config = dict(
    n_mels=40,
    encoder_layers=10,
    decoder_drop_path=0.05,
    momentum=0.98,
)
Rows from block 2 of the text decoder, named by matrix and row number. Rows with one number belong to one neuron. Each number is 500 + 40 x the weight over its row's rms, rounded and kept within 0 to 999. All counts start at 0. Numbers have three digits each. After the name is the row's rms in percent of the matrix's.
# gate: MLP gate (decoder.blocks.2.mlp.gate.weight, 512x128), inputs 0-63
# fc1: MLP up (decoder.blocks.2.mlp.fc1.weight, 512x128), inputs 0-63
# fc2: MLP down (decoder.blocks.2.mlp.fc2.weight, 128x512, transposed), outputs 0-63
gate.105 091:513449527472533530507575529490544594548500489476497480538492462537521539557469441486604523539547520533462517458476480522464435523523432505469513527517517512578511452498590462473546443537514476
fc1.105 089:513464435527491488532523490501507550507472486452412520525549485553460516518442467451529508526504546533462558484457487515559495517462537546526427427489504499486472512502542499504476556573498434
fc2.105 090:416497503503492452491476574439479418484512505474487530524529477446427446473568526542486547499438499466459494465481503467498486554560509511508530507541511489512542533497452488539509466459440375
gate.106 105:416509520487421507487529470487446497468501453509507429500484477571538485476495522553531569515510446465475517489521499449437508522550486523465597502470547498504504494538552438478485541478496466
fc1.106 104:494503433473494462468460478547496522559462518479511426473523509506607535483525566491501527514461389508509457477485520507490529508462484559490516450469450559427522480509518570515534495493585450
fc2.106 099:494461561553525458446499569521471539534519496534410541538430488508428549472553448465517510507493477558457528514504409532466471451481498518538504483481503502550455436486465452493422538565545517
gate.107 111:472516480457508450476520532513520520479515552546507492518460495414587592465543479435535474499459541436478477505576530534427445526465529555552452464568480501463494475497514475561445517468529530
fc1.107 111:492507501523518468532568539479537480468438522496439501510490559492421463629443510562558527532484485425498490494471544510542518519559455527533435465545494542481472478457465507452530534519500476
fc2.107 109:525471488535512520487415499518563514534535512483530451553507481552505528483537450500524562527506480552537442536565493455559483492481538494491485530420541515443470455514536468400516522563451434
gate.108 105:425480477473528523539476541555515404527451482455560492521522531467529463525496534388525519464635479478489480502534516499519478515498501489528447461527435505453541513516517453494469497463533597
fc1.108 100:439469516519498554448496534467443609524534482553495431490526478466466513523464508515450497516529548499487461554467545500467583541490595587542523463512537497513554538476475463547494530544490469
fc2.108 107:593480560480519570488466478530503487564518518506580475489468547600379527439464492482487564517558445479474531527435457501488491500517489502488490540515495523520504565521485544415502475505483432
gate.109 077:546548510531506442478477525544540446566513501517575556463517523491486519436527519536505517531500478488535520407528498548425548551460511518527552463531468485447504451378457490443495501456483575
fc1.109 074:440499533470545568491496496490492492515516491443516435519487447569485485509527501512511521537559476480464587506554480557550449491543539409460499518512499547522533489521445556492476502550433429
fc2.109 076:542478487505485485580538538491457447482494480441478464525498508454425453485510496453541582538498442482542534516429430501586507444506528450455466456523492515417432501505545512516515529493532529
gate.110 102:511550531489480502464522537477481505556532509561449480514543441493541535447518477434506488534568519479516490478459474555495449530510466580547484506452517479465525508484519505500426492537478508
fc1.110 109:466604480508486470451498584511566509489449526485451491547467567480497513491465417515481524500550514551431485514546423483538526513453503513534539482500505493443548542478507426461431505529442528
fc2.110 113:495492519536528465484535510564542515464474515548519558455512438518459448448459438495491459474540554517518492510502515462486523434484463527510571551495449485537546467570473477540477449492530447
gate.111 108:497440573487514547410561510512524513511380477538505543491518417516488560444432448466538481541532534464516422467546493531481489445489536490541487506457450462513498508469513502494466503586423511
fc1.111 103:506516540527451478527486489517527523464506505562522513499473556478516461502466516487487557558580558446456494485489471482407494480484461476538486505505443459496503506496497510474519514449461510
fc2.111 106:413450497482565529472607487503512509513475505532453546502495562536500526508579513502478537561580524534504467559467514496419500485495496512476589478501510496533499505451469491546472504498564408
gate.112 101:550525539566513575519413536541528520571516490508524431544498536521538458501493608430507534503510474483496476514486394478453529459500516533522482459442466513469542542550540439488508574469431461
fc1.112 106:494505409485493526504484548499500471502554523493553518512509455487543522506459501449490434418480550484578503474521471580536483518512495480461482451536488447544471470494497484531520405517491494
fc2.112 111:483546555566534521494586497471467519531527459512451483507498552425459517483495536491491488492495464488518484554467471493512568522543480563453443419524437483509478566527350530486515496488493517
gate.113 118:483535492517475479431495501481561538500563498511456471459518510472520424558545516414460447507498498469540459506475516518504473590520524584503505435485456556502523464541510473579492502461522475
fc1.113 094:482548556539463515475495587436426465555453494520487441486513477430509509433416452457474439539526514542466503587479452513459524509541517587477494398462478480584487571468507476506508451470482486
fc2.113 098:461483483465459502483490449528513579520519436564483496485470449507572538432462533526473533497482397479532484450500522569565517514495467585512477410511582515469527487554574534460536506557495490
gate.114 106:443466473480470557506546542477486514533581473499477523509537521504490543537446411419469537520538489495535552489472610452493471528479525489577440510445562511579480457510537496451565523518532555
fc1.114 103:428515483532561482510440452487499523500497443492424496490501558485553533466456477456459574467554527612537432444449566466552496457481494500459490503479471438463524483487538601460560529536519484
fc2.114 101:474452560528524485500528516542491567453513493405476476469478565561484471481502506558396399441517520532531428494501521468536524491508479527501486434441491555474489589543486487484520512496503487
gate.115 102:473534546517451515533523475486577555514420473563532475541457472482484497517484567519525502492537430487475556442534462481505438483533503570509561552537453488461511545530554489509452502542540491
fc1.115 094:459565561499523504548429464514472493527556444454438552514513442485465494464501516497471485472459529518543498501469583500554552434440476488487480478448476546445517490521516458558484558487428561
fc2.115 102:430511547492513501515547516579511486545454542516496538477497522500504551504501477618518526525457482507583508495503476518525487523490554511503492475557557491544460507471387490446574510586511476
gate.116 094:538422496445473541513507472495558518475494523501487478516529508432498510566461452422541444481520459449470467520496545516469502431528548564501531491497510496420442518539482480562507530437538508
fc1.116 098:613517450461529487506519482464468503473498592440473509486465541549558546472598497507398462495531490471468546523488562505515556560553492511517494515483506536514531553599533536521457491456514502
fc2.116 086:525452504552494473479548437461505499559447419442489411568480495468474476559498547552516494482477492475476478480449528547478470488441482527511513530460491557496472516367530460476573501430477509
gate.117 107:500494453533498498566470426445466541492579507479495553468495559478432510504502523529481472495527463480498509534493538564503545483482478581506513491517477519589559542471535566502546514519440560
fc1.117 099:598600518480493478507464447463512394489511479523560514501469570561505479503505537454460516528522569515541514513495552478530476533520576497425511496426445552506508557474529470539526520414526493
fc2.117 096:469479510454566487499540524513513491455568466526442542470523447547538456472419470548507487551540505523514521493553474493526535459495517423513469546578517457556499449499437517501545529555484503
gate.118 110:493517504519435597525522514479521552568591398551412527449488575497452549472512421534420522445517471484448515501483467533511480467565494558503456501511486549576536471438481530516455517485509442
fc1.118 112:525503495464458423541546492549475430505513463491519511491521595444469413525472536538552575451537541467457480527489523516487503525475557520471524485535464515440528497480509485432452511473567544
fc2.118 103:509375561489538575403485514462468505505539510460565550541427508523453489489467472509489501499508515443509517521530506436473415519514461524504417515553530523545484538472480472470520456429490512
gate.119 101:445488443525453503422488527463500444504410504460465470419520535441471516437517546505573496516516486516412564505566548466461542570567512545501514544545512527480494565498519506532526533557461525
fc1.119 092:417518486447510538548478512543444514484580459537548512485533546507480448544492499450571553519515519501592502549464485524502483497381507490518445461545578565460524455538512438516511500473537556
fc2.119 099:422554526534448528485524477586463523554449564513471505465514490563460505559513483472531552486500513466480489474518530468510508556480598507543531533553456375465452551500521462479522439514481558
gate.120 105:477483558510595503558504538515522535478563481505453470509497446495471470505473536445513494476496502452529476522485486483579570543549563475531477491610501493534485498503523620509504519461546561
fc1.120 103:454538501446483496510450507483517523495518535523446544503555446474457495495498450473511487527546417545494530490415502505464619466540510481451597605419533517552509493430463382596522530515527550
fc2.120 103:542498538547539526494505524521413449543460507477466470430487528481549548508559410514486451504477453463508455500501454559471508407492424549550506533563498449538491501445596487494490498488520485
gate.121 090:441546558569502546480533539510529579516471489541445499452539556567453481527522506578544464528512473489497503512459496536436571487474553443465433490497526531523500506571489509470472599509472568
fc1.121 092:480512471475443553528354519452407514474524525495533541548514516548507524487550515523522461570467496522511488447520522520447496503455558524486488574477551542435537428486485421506471468512472540
fc2.121 092:548451470516556520567461525453552467485476462424471417492531469516502522441535488574505578403547501528441527483555508468541453493484520479488489498452533436504474458468516565506455592447521540
gate.122 111:552573505461487562531533568529460482511466492551435481491506511516476495482469532519517473521535457533471416509474553502412469482534503479449431508532450544497454460481396544579549443562501446
fc1.122 115:519491486495503528458447462474420538523525464552475521492514459517491606476479464461477512485479495434449510548413519515527603533493528468580556453576465470563550492551442478494573545478560472
fc2.122 115:520467498541446554519551530518504488471548574564430515543529473470550440448507585511432477503537494564461532442564427487499507514474550524492526467489457436515475499520469445485505462512477453
gate.123 105:503421485560505486515451550482525486508539470486560513495457498528492566461443508518440504431502469515464512504451469535457481489498558502495485526426530535561554461551510497597532499439608465
fc1.123 098:481572496527529570522557507538520469464477552514529498512526457576497506479590509475530484467540466556482453575511555437485539592561462507550411512510486496556506510531443499469532565419557510
fc2.123 098:523484477543506450500454499482444532462513464492506496533523530485472515557460523521501473525509527453488520466450499466471527501566568530549498565557546531495502467607470499548454542540513461
gate.124 109:466446495480417589503550533473536566551457544456567507513532495522433518536431522463471461481451552514463498452503481494456578509560458475509517510507510550522592497518456456433522486509460524
fc1.124 097:459494507524502457506460599475454527498431450553473467482440434475471538493490487533546507570455460409560507477565569576483502509520528498497467444498489462439489556511479432557500411450513471
fc2.124 115:501522558490504514525627481529425545443445536486492540471525428514487430517469508462600563455438527557499513439486486494525557449489477524506505480579561486431606506519539441467517464505564462
gate.125 104:501509536444538480507609538511511561435560442548483441555523451552477495529549403550446460487491483425434502508484557455495489507512489501577451520505474503499537476502434572512493464558502481
fc1.125 100:544476558483481504533526548493572462468588590472470511488538513499501453471498513469484454510464491473533483490472494447536529453481485519511480508509481513467420461453490490511461564476389565
fc2.125 101:521564473521545590547574443472516500533444492472562422456538553520484478513453548471512476558520496487487495514525520435497448465523418522469559449547522488521609529487523486551463473564538513
gate.126 102:529537452461480488479424561473479503533529521574516539429446524486505551495577535444455453424448548528460463554476492527424529427485483466546489513450529486463525559555558531516507445485539494
fc1.126 089:470487500462437507466502486483479555527478537508452496460535549501528525505575455451503470443488485461443486486545527390468566549503515521546545459478563511410534489533520590459493481494481552
fc2.126 097:436535517392468496495460481543460448422547488521526487574542513537420454507498463489449488453465543498489533540518524479484487436509466527532527522525482496496506626489484479519498514417526512
gate.127 112:530501557524566478508621589451493519548533542541518467509516520524487449413537491504518542536482498447572479506477516480545435486471479506490431553470526544502516497486531564519455463532494480
fc1.127 130:534484453479534561450562500511471496503478473408534467498494442517484482532552499461527475585518536499513544427498495493503546480421572481569480548452559529489498509450429501513476472534521526
fc2.127 112:561571501533431470547491442517538449496539495516540471439551526500549441534475485539490573506486535512480519468485462563514499435443519464460500472548498450507505490443480504511516476573494480
gate.128 113:494550448579513531543511530462461491493546445570485532540482483502462516469469444460481474469468483510507469508535505523588452525559466595440504505546546513555555513476517429495486555564521449
fc1.128 118:515457469511480510445532470521557455397498532492476561506448500431522423557531540440550439468496465480476502540475475486417558465545567524423560555537477517476505519527404512498489506419483519
fc2.128 120:478436411506477546498519476542499482490543493432477514499526477475553551493460498464533522546520514530498507499544442474525498467526499542445494517491501418600488402454545477446462493604447523
gate.129 054:514566560540516513474430540455478478437435543496582501508559466498497497453475451501561519520540586537483555500464540528455484461479458490514548409513363551479564494479477523547543444466499607
fc1.129 047:568518530482503479476417523435474500484446446457549545512593494459484522457453467517559469496567512508523513471516473517468507433502434466575574475550385501536497526484435495527508436456500564
fc2.129 054:482481497436449559500539567536476523603457522492470496483468517525494512488524532479588421451522553495540469498515461540583557518501591473506538471437553459558418459504450493462495490524510532
gate.130 083:514579489517546483518512518475492457538443516559484417463488541562519465462519542526581427464500494495502514506508459494430512394602453491441451523464552500493499467473467447541533461491515516
fc1.130 091:487465579525568499529553514489446505489490523415494504526481521454520569519458482463455553564519499539473531470523476400524542497495536587539470507500551566519545507478483493525548526428486464
fc2.130 086:560538445471463413507430472503477465483541499510553485456495571481477485437509485483464486470485470432605495501448475564440501543432551465459483498471437475506446442457520542518473513563477529
gate.131 103:525459453505458464457525499476476477497530466453521524417559495553528455460552495497454484459451441460482414468456530528445526519532448496514488568497462502515488467482475527549520494465468510
fc1.131 105:541492497486472536495436476562509506499501533577496433490510438497566545502471492559480531422459471498445564474470495491482460530480508497449435521500413528522529524555520458509552506493537493
fc2.131 109:565504543532559463475500470533510495517475467382503493465528579443487459492478554471549494444488464480514462450539487538472566477488517538497518531465540514575477436404459527529561515511550569
gate.132 095:448477487485494500426550499544508546527457540526505511541532536500540422539508442520483432455511499468520486543543530488476535504511525502497467496543556539502518507510483529556570524502535486
fc1.132 092:472496615493451528502449475472480526526540516498446467500502547552484484483499528495492408520506475442550508528526568468382471515556438438557477487510493573441423503540482514535467571460553499
fc2.132 099:547528483488478503425466464564522507459465484536502434481478555456482469484523565516568464494424499474539536511510511504414506450490552475518503478554478464499488492465421544446524550519525491
gate.133 099:476475487413514543533486529531537530518426542502520501420541544523435468445483414523469464419532510511537465526510486568468461501549465571500482536457480557478531521554437529497524535501559456
fc1.133 104:470523462534579459514384481465501465440454480482477513491482514472536524505534497486473505466557488433477497466441445408445532519489462483541421494533514489482496400477523494559517463499588435
fc2.133 099:506450528419464590509470515507545567460439512511509494431491527493469455509534543460493534494443524476535519481532442575541417501481516485424406542376487544536498552443509516505525490482496473
gate.134 092:460513583478509495523488500567454513472473477530507603560532516567456480471533508485534478454482508438598497487445506463448512545524470512535474516489439515474496535579551535479470509506519426
fc1.134 096:519453440522466511488533527509518437467481521438447444477461515466465492550488497556408396544476522511512501533509477502583519517463462503515555527548558468573495526554527570568552499473500523
fc2.134 102:513479511486568556454485499456502593452547422468538534530510381422484502502474508558556460480450539550455489512497445477492489632494493470466530537545501510484523539477575520462481502539550447
gate.135 101:487446473492500491493564542466484505532489515515508510529451561542495514448581554449521547491526477513440440550516478518480411506485487506508371428467454496466465570477516504545462525513532533
fc1.135 105:484487546459476572451522532573541545535507491529487482551465563558543569487522494502553549495537494624436554493537500471466493526483442507525502505475499518502557516526484587482536559507521496
fc2.135 108:480487484496502547504537485479551416519477573542526615510420582527453475491488504566584544431532503546505496550490494488513524444510507438482484534512505506582481530489481477537437448453542481
gate.136 103:547482477462428451515458466561548482516514477519517479556447524547523497504496515508487444428522497502498537481513562529472467442519525508415442474429521528459481517566573502497477467497529562
fc1.136 091:521482504516488520567442452536573499460482562446517539554499476503474578498483569497473470527495514510490526489523504505472502471548479493518579512439447503533420525451457550549438524427483503
fc2.136 105:509510470514431504512533425505495477553537463460532558552503435465537466533456483493527464549486515506457612458539521495451485505483513515491513457479444472469416525496440465473485477526431502
gate.137 106:500444494409494498538499510474513447446535515505543498531445520510465516481446410486493575504429469460419514427579529565471479485458477507543499523498461430487539539590496496590510485502561496
fc1.137 094:550501527441554441459591532539540524496474573465499520458455469512472475465552468506492515520526489538527470468503494445486489512572543467510515529518539449512507541490546488415487563471527451
fc2.137 104:529496472460531509466481405583509463372538473480506506497505456487468505552454513512447488482527495524442467433533534500534515517459484550482504516510450519469423500534510477530492513503500462
gate.138 060:525454448468502468480462500410486508461447511596511470519518534422476564532576514454517423508482413527497507470518561473553567459444505538571458488510466396539488499538514515527590455479532505
fc1.138 059:541498559509543510483473497585502481557505508441453541477461464554513445481501501558485517489557564439448505520503459585520488502494509445446539512501582551455573594416489476504584517512508537
fc2.138 065:522476555437530547497452502440508515460490568430547512527464549507519544544489538436521501479556478525576469468472452519555458516498491533463450500454524431537518462479512490541508503529497454
gate.139 090:520464455481475514475504526538511566492542456428530471562528478567436490558511430539472451498464483520500541441467521465491477522493513505474430390412434443515497569493523632568510471548541573
fc1.139 084:480504386454550430522526525516445542502508501498565545523568535507572528445474530458542526453508516502517433474470502514517497497461414534512514525526477393516520451530515471539509433527485501
fc2.139 081:509527466511477413504545538456521507484517425532522431520481532510474449556491457493457443461554503504538437553491474485462537550479586527539525557570441488510565470485539485512494467482505512
gate.140 099:497498491502538511509468502496431546471506540504497540528512518563399518504464517450503591470480508528491470526534526426440518453471489538537546501493546570412372490442509402527586462473516492
fc1.140 109:492524506513472532490524485453471467416526510572453505445492504534451454451461530491494495539524479505484407527461483559567584499491552488440492540507502519410446506572507478511455513524486489
fc2.140 116:515427552494512457509534547501452520480497549548511465472477468520473550486606506573532496466489511511541431493433484416496495497532501512434481494458453540468530459463517439528520426429535446
gate.141 101:581522545496563448489521479546488414552592508601446497471462453506471470465522482564470508493505489517506494497458541473483455397525570520501510523488415552504526500471525564472483567512489464
fc1.141 099:489534510464530527520459455547465545532625456506485481521547414509476532430454546499488539410443519534449507476449476500495486461495526507430413440523494471512546453558488501582466466557457502
fc2.141 104:466470477503445488489538501482526540471428512493552504447512510526560473530573506604479448531481535459504577533550526512460422580462488508546483498460596541537538477467468528461605519488563521
gate.142 080:494480440541516499473530526510530520478457505505482510543536465549550567500497488540495519428504454572518538535505516620475551444459494514524469455429535478525489520484473410435414523417592528
fc1.142 079:438574429434487497511454483499497569475523438485470598538519463546499565482462538545509492482592545480516476504555467479488481527583514539536481463505502532537413432517538416485491501521490485
fc2.142 087:444489435555509564506512435530498511462474494461441418520539470502480512504487508524446531571528584511494523521493513586514494474545496510528470559511490521478498532498474476556466575468562529
gate.143 082:457438501467489486547442503529501447475560446553451510591524498502444507524457466575526542563518532606502483510455533505418539492449566439518555516543517551525543486506526462485512500480499510
fc1.143 083:469466451533572486514479494567556619465500490545490551524522529545548628549509485506494505415572527580555471482391539572491527491456499550484519537526489539535482493513421470489493484525552532
fc2.143 079:462558537449426500462456492558468455538477491478514491486480549480496454464494484546461548511499494528471542508482500408537538464487455433572449428478490479542515454481490549513480532512478457
gate.144 089:511469530501559463457425499466571508503522462512535421439476553581517494450560546462567544541490455473506512513497494439555513477494527573482474449480506490465459580470589565466567543555499480
fc1.144 090:444509504503566535417463513439523536481548529462548466491481528548512465470558463490534471548569527460503455514566467490528420470436516510421464437543516465588473521473535489468510540542499496
fc2.144 090:428533415452475498453457463543502471457500500474532490499480483531479501553526450504511513447484492533502524405502516469479481503538565489518449518500518529443494482524415441487461463498561493
gate.145 102:534454470494537538459474542471481521424544494535517536507507487438501437483504499484469484504466549442548537544569466517479425501533426516497438439531494484476484493546575482484542497497497545
fc1.145 098:472399520500490515486574505530479558487478456505516483513506429430448504439529520499453543502534563464459453543524491528480491447559514468502548485491525522544488586433533524455447494528546454
fc2.145 097:512486537526453491468475512555457525556493514474442545494532463443467554458491461548492484504500476496499421492572502501515493425447490452535471551463555568449517550503445417428546461539436497
gate.146 099:558576484525463523509545566530481495532504474463504434471506505448466502507531488531528528481525421513449474496504466468595483496489496532537488473514441456541376563498513506494455539512583493
fc1.146 098:449516533499518495461513505501493537558475547422518554535498495522535525539493482483504459506496486445545492431447565437495537517542536554423477510484509539480521496497507425537525439523565502
fc2.146 102:483454424470511507457514513525551501485535522496471490509485551509517487446488407522454535479514511435540503514573417555458539530537491520537498456507533534491454530537523546430527469455482415
gate.147 095:527480481462627515465553535490469489490481466529452423552528550497474439513464487556518442520511571558472493536494527447420454474563490461535495455550505582523565435437577469465468498491534450
fc1.147 093:473500469525476476441506440525541523500502480492523482519450529500497451523432498523437499436553548553533489478445536527490466519487454526501547522470457457514443537550447438512440494561394492
fc2.147 101:479458516537457551579630545520482541500552588426503556582523469492505456523491556484424472481503492504429515542441530522497498541491475502511520498460494529472508573499492514469485524516502533
gate.148 106:438492495478566480516506426499499438578516464428526518511500466514487551488516494524555511488467496475488534504495569516543484475462537493537545482527506539468553517508475566534504505493531570
fc1.148 101:525481425493504456457495537506422452472595431505560483518470455565539474491474500491544526536503481431450425477537500526493441512477523517559561496521490560420548525503514478510415516551524535
fc2.148 106:530562488468433422537519608524511435541466483577450504532515449504444480474486530580451439452520514569523529531506519511586487513521506588518486490489479441555481556560455533551597515423519464
gate.149 102:514462451529507511492561571518499481443514508476439564476610473436479556477494437491544504563510492566448551497540560560507464487507496561510522547519512462494426505543503501498480500447492558
fc1.149 106:468440505458443510615415513535475447483575442449536490494453483528517507578531500497504520433519499486482488589577480496472475471496520428508523451477536485460502480479500499516472501514563529
fc2.149 101:550556461520478436505461612504482511519467542498409541534459454487524522500454499506509557539503471519526522457563454436499458471520418529579543565494459541499475476476501499468535457478501559
gate.150 089:504510536487520451518506555450504495529506451550493542478523499529486406513455479470539442547527598492502546522515466514398515486510506483468434460413489447527535504542508525469442526469480552
fc1.150 091:516585522577540482486472547497467461524488498553514486479480505498563497542538498476544430523449513491447582483513510524515552542485535472502467446426470583576476548508447526512430484528532605
fc2.150 099:517441503442447469496521534505432511448533516509463430549424497535534518479474493472450482485507529501542492488505534496493434523548496498495456496508588449505516551488527524474476493524495482
gate.151 108:396534514464540486480533557509466522463502440502510494561473577446480466468481441498460472514476564470493551481575524530493474546498548563555543572481496535535485553511463609517489517496458571
fc1.151 094:530424551541461539542513497457442542492500430522473482493514532500466494500524534553513465498508420468481483509543507530471508505510495476560526464550536484521550573539461495575494393504520526
fc2.151 102:437454488614496516534492494458465474519448533504489493484512478548520568498526454425551443565433435523475477492450530488511434481501543521492524431497584589476503483447541448548520514491556486
gate.152 100:387555460560558470496513477505537515512496502364504561501564499453518472570479451458469505514470535521541481550476493471463500519448436502470544512560497565545497477505532520539487501576388523
fc1.152 112:449443499397445528443562501448510483526473520469549481504495444456498521484508488468434484472459546485487522555520537525421540540522492553532411471529493570597600515475440512533555518539480531
fc2.152 105:498423527505444472540518563499562507515497495440504495555478572510471542517544409537504512527489566449489477526434471569496522485459514525479504498469519520502497497451607521467456495559531527
gate.153 110:455500498454507564444447503517498489493475528537489501557526534490449453467509523445557549526531490553461537557488506459429535570472534487471532494520476544438527466521566447509511585543587469
fc1.153 102:476492503516525605513516512434510447464470493433482482497539480515464491447546464498494451499513425537534537493565555529558494473518485513519462518448511529543569464532524575603470565543503507
fc2.153 101:583524515450476444507550469541443431507499452461478517484552531496488422491384500535444493448490425507524506461502518527552505479475425503525427494583452495468498502473479591481506535502518504
gate.154 087:534492440515477560470584531552483464511428545435505566544521451516499521544476544496493436440434464526490548502495532470486496467555497536490538488551418464478514522489491467495468529489505451
fc1.154 087:531539536531511511451526530495498480471493484475522512494497523463454530504496486418520495513514520488494420435483480499416563508506555471497406519511454574495473411446478475505498456533480449
fc2.154 092:491537463470538498515597596454573523452551467563479520477432499435556518499482501495517507481474524493446549482511456527486537472530453436523410454466524522529535531506493561525570532487482490
gate.155 112:526579514584541545442438509590478504527487471505564539539508476509524541509495433462475519436548472482479497460497530503503457452545402484459447420545476461438474484524499491518525503517500502
fc1.155 102:526472489471499464540522571490525515509521466460425494479474517519439476498458532517480487524446500468455505523474567515548498581540542461455515477493500536520519519472548440520448487524491550
fc2.155 116:513442535557483437531419505515459531539497419504497477567497473498552480519440500461468479489507508509559542511402528424441566437467496438458542485453446453458429500478450581500453476482462507
gate.156 104:426508503541524568522474541438501514551524463458480518542467502483479461557437449502459531525484465524515506534527521516469558521420475519475485532418523557440475516559534485469525506490552483
fc1.156 110:501435508491499501407466453459466493516388436456534489552580491570470581441436483537534463599516503461521443496529430486483478498565502532533526482504524480510551480463527473512506481521502490
fc2.156 101:520625516506467516556516495461549487547522565502465494467537557486422465533572484480574512513469496544479527472551571463456481485535485536422436450440480443547533494538577541478461496536483489
gate.157 100:437478500517548470506484506542482559502497503544512483456491524446453492505426482499567511475530586477489569517482437437428502530523416538508599614491518525527534491509527450581527457583508502
fc1.157 100:459554485450557506492455486511479497568473552538504440480488501530509507450498478481471472526574538511594531486516496491443500538493476520497465456469529428489486510473510547467467447571463460
fc2.157 099:446531456466445505508478561472539529535471485587536463488500497452501484578471486542556495491483462540487477591513465486507523502486432487476482550458535422589508550495486493482491468490516536
gate.158 113:554493422484476461484446534521487480463505509540492503563453533492485457483536468502491484504437637557485480457493468479461487526582478469508486487588425535496467574431509543519493451434457498
fc1.158 101:492466514421476516520532504505533443435478493526495508476484498467577552470478517440543402482522527518525507532452521514446513546401383445500492512474484406443462567532444445486592535461523496
fc2.158 111:523558513565514538506428501518511487425437555505555508461509575507496533422479483492426521515555557518505498443517515581537519555486442523516465527536454546456555477483529515541417537548521501
gate.159 102:455502481450515437540458493513484493513494507495552460499530472455451489444569581514454527466501491512412464457482498405476442545488440453507532498512455635492486517427546520455521427525506525
fc1.159 104:451488477493487462473512407557506468465469524480465470452460426550476442467472555540470415477529489494562437461501437423450499441520505518484557475543500551544446564431518512445450518602461502
fc2.159 103:532557466513498502525503409474575463496472488531417439565525542426522480461510553515449507595452525392522552540511485499467468397483521469491510458531490432535475508552466539471483518491505487
gate.160 097:578475578501423492537527450430527487509486515462476471492455539463435466503419500439471506494508484567428494468410412457466495459479462490485388492546508480468493516548548473570484466533472461
fc1.160 097:519458481543467470489432483448526528505429481488399584459516490457538555536460449502557504605525527454491494462492536479494489509465490445542569436485432488461494526382531481473553488492438542
fc2.160 096:404539479452509532471570593507462464481480507481471496523548465516489463414565486494499474538484456418495466517519467484440476544490483431402539526553478572474501481506458505551523568507498499
gate.161 108:483542481378571509493494532486453524495465417483516536512500505484545482527492447473540459509533493514554460502474544534504487419479462448507532508540447524483452491547496538511478501465567465
fc1.161 115:511519527525482472501537528550503520498516484507580550505511528540488506503538474509565471548492510498437511537529492555467477537463434483421477523413522484488526468482479500472560500588519451
fc2.161 107:504558504482526544487505510504477568442517490531494460533542570539452524425435458469498523463479506547513456493491527426467497436570509520526508550592511468530520517537500506398456496470504499
gate.162 104:468426515574522507534518496428430509477510464456484537522548531518449542536553521467467442576550451421506450486562495476465579468509511433573501525491457521487529549487469480561484519454463490
fc1.162 115:473545459517476529543494534503509540461526552551477487528497520487545484425511454535494567500543528461522512548472520498536531458510566459491500570546426486506428525525449551542482541420526517
fc2.162 105:480461617548434506558499473474472470501482453415453536495459516452492548506530450501464484527519430534373491505477471527507431569517505489480497489487576504518506521548503465499471471480581506
gate.163 105:505528480515496440481472495547502542509502465481508532486523428549529493574465457461540516507528450497529477565442444548442541519451523535584500457546500480448460482493472494449470470562504578
fc1.163 103:540525540533508472545541511519560540497455533539463530463477522588516505484562494555477543513496521443503541517467525544417437568579443532496519482525525422501515531462475591483519506487523525
fc2.163 102:510518492504397541507529504470414456517560481455480484435498544550548576493498448521510469529477511530470467455535497544516440531447462543517473530558430474463493432498517453451543517453525545
gate.164 108:492501437482540531442492442573470536472528539457492536495486495518572541392519483537526559442501435488568545488483476434512484479513508433511530511503509550511422490433554481509555429469571478
fc1.164 112:541541468478465612505544517528513491457513502549459484492478507529480459521462437482460423531450492450478457527531503536485549469531506504479503519502557523519570529479488505521479583614532428
fc2.164 102:474417432426487477512492496447481433463533555500526528539537548528528554463580435513520458471453529501463509504452386467496473519520534446500535439489531475424437468508545496473512495495379591
gate.165 103:539467551480415504493498536517436539501513492512489441550508448484523486457555510522471463580437512489505519507508365544471516472527452520534503384574507540503554514494541425531497425543545531
fc1.165 105:471491461494481459486525576465517525487485480547494493509515492471597487509472560421435471522494465491483443484516503472488529521495468542521521578459508498432474569531510532542520493503524489
fc2.165 100:491598465503606505515554456539466467458528547462543549521500490529466530549472481424491501494506528538497526496496551528482500506522544512510504535568485518461498514498541465548474484476447582
gate.166 103:451509449531464479549514511475512542546563449450466539513463552534491495539471497513486517472499555562481493533498496534417476441560511523524479497487576538493473524479508471507504541470492487
fc1.166 099:519557561440501525577460511433483500513476558501485537546457476515486497453531498514531523413501461466532428520465520501402465432414434452496441480503513477455479434547538459515514476496451514
fc2.166 095:426498518574498551485520493538535451495538445596523482388593546485463500492514523475500400561550533546448533527500503550555517487503495516507504556520432399511482576496474462500531536499477450
gate.167 111:484528499487511549502524471529514570466526475483491514545460537508393476455479474454520549468557405461504531500468458533451480512446472484484517542528554552446425510532520525511545477494475561
fc1.167 114:517506432517519454467479510542482501502520434551476502538428487524464488417534541515465457529474482415471433467555493427516504449438454468480588466489505487438488478538515475535527535440472449
fc2.167 101:497538495542543569541570520534491535472522529464453450462457524584459499519527493408525444529510527479550483492520467456542485501528486485482565514466497450474518566535510508523525505446539482
gate.168 096:538550472496466589380477497531489519537476467487518463571448480532483457480524543484523531496492493478455570456434494509542434547537531416556491443634498470489483541550516531502561518471506535
fc1.168 094:493542453478505461582500519578512515476505474420473480421473473453497517484540486505434517468498477561453480527515544482517504506522530565500431417511496481481422573512467497545521516525545494
fc2.168 096:498522484501509543437525465473492571513493422505511523510489453489551495538525532574501499527552480527530511495536417448515470510506405452476522469465548514468480555508424459476522540469525505
gate.169 104:431580586451462421454499489452448607478600539474556505507441514493450506506492523432431490536501581506483497550555514533516534509485499496460521542449544501439503525498486517522549518455485518
fc1.169 112:537505544509558589478539407493525509505476502439529515532509496607505466513498473511546533528505524495444519476532481475505472433517459484532444531475451515413506508517499506475466512467469435
fc2.169 100:488494507521457473447530490561544492532476545565553539461524558439500460507430558532542506579493474530497529514604520566536549481513521573486494477509584468467510490497512491475546461510449570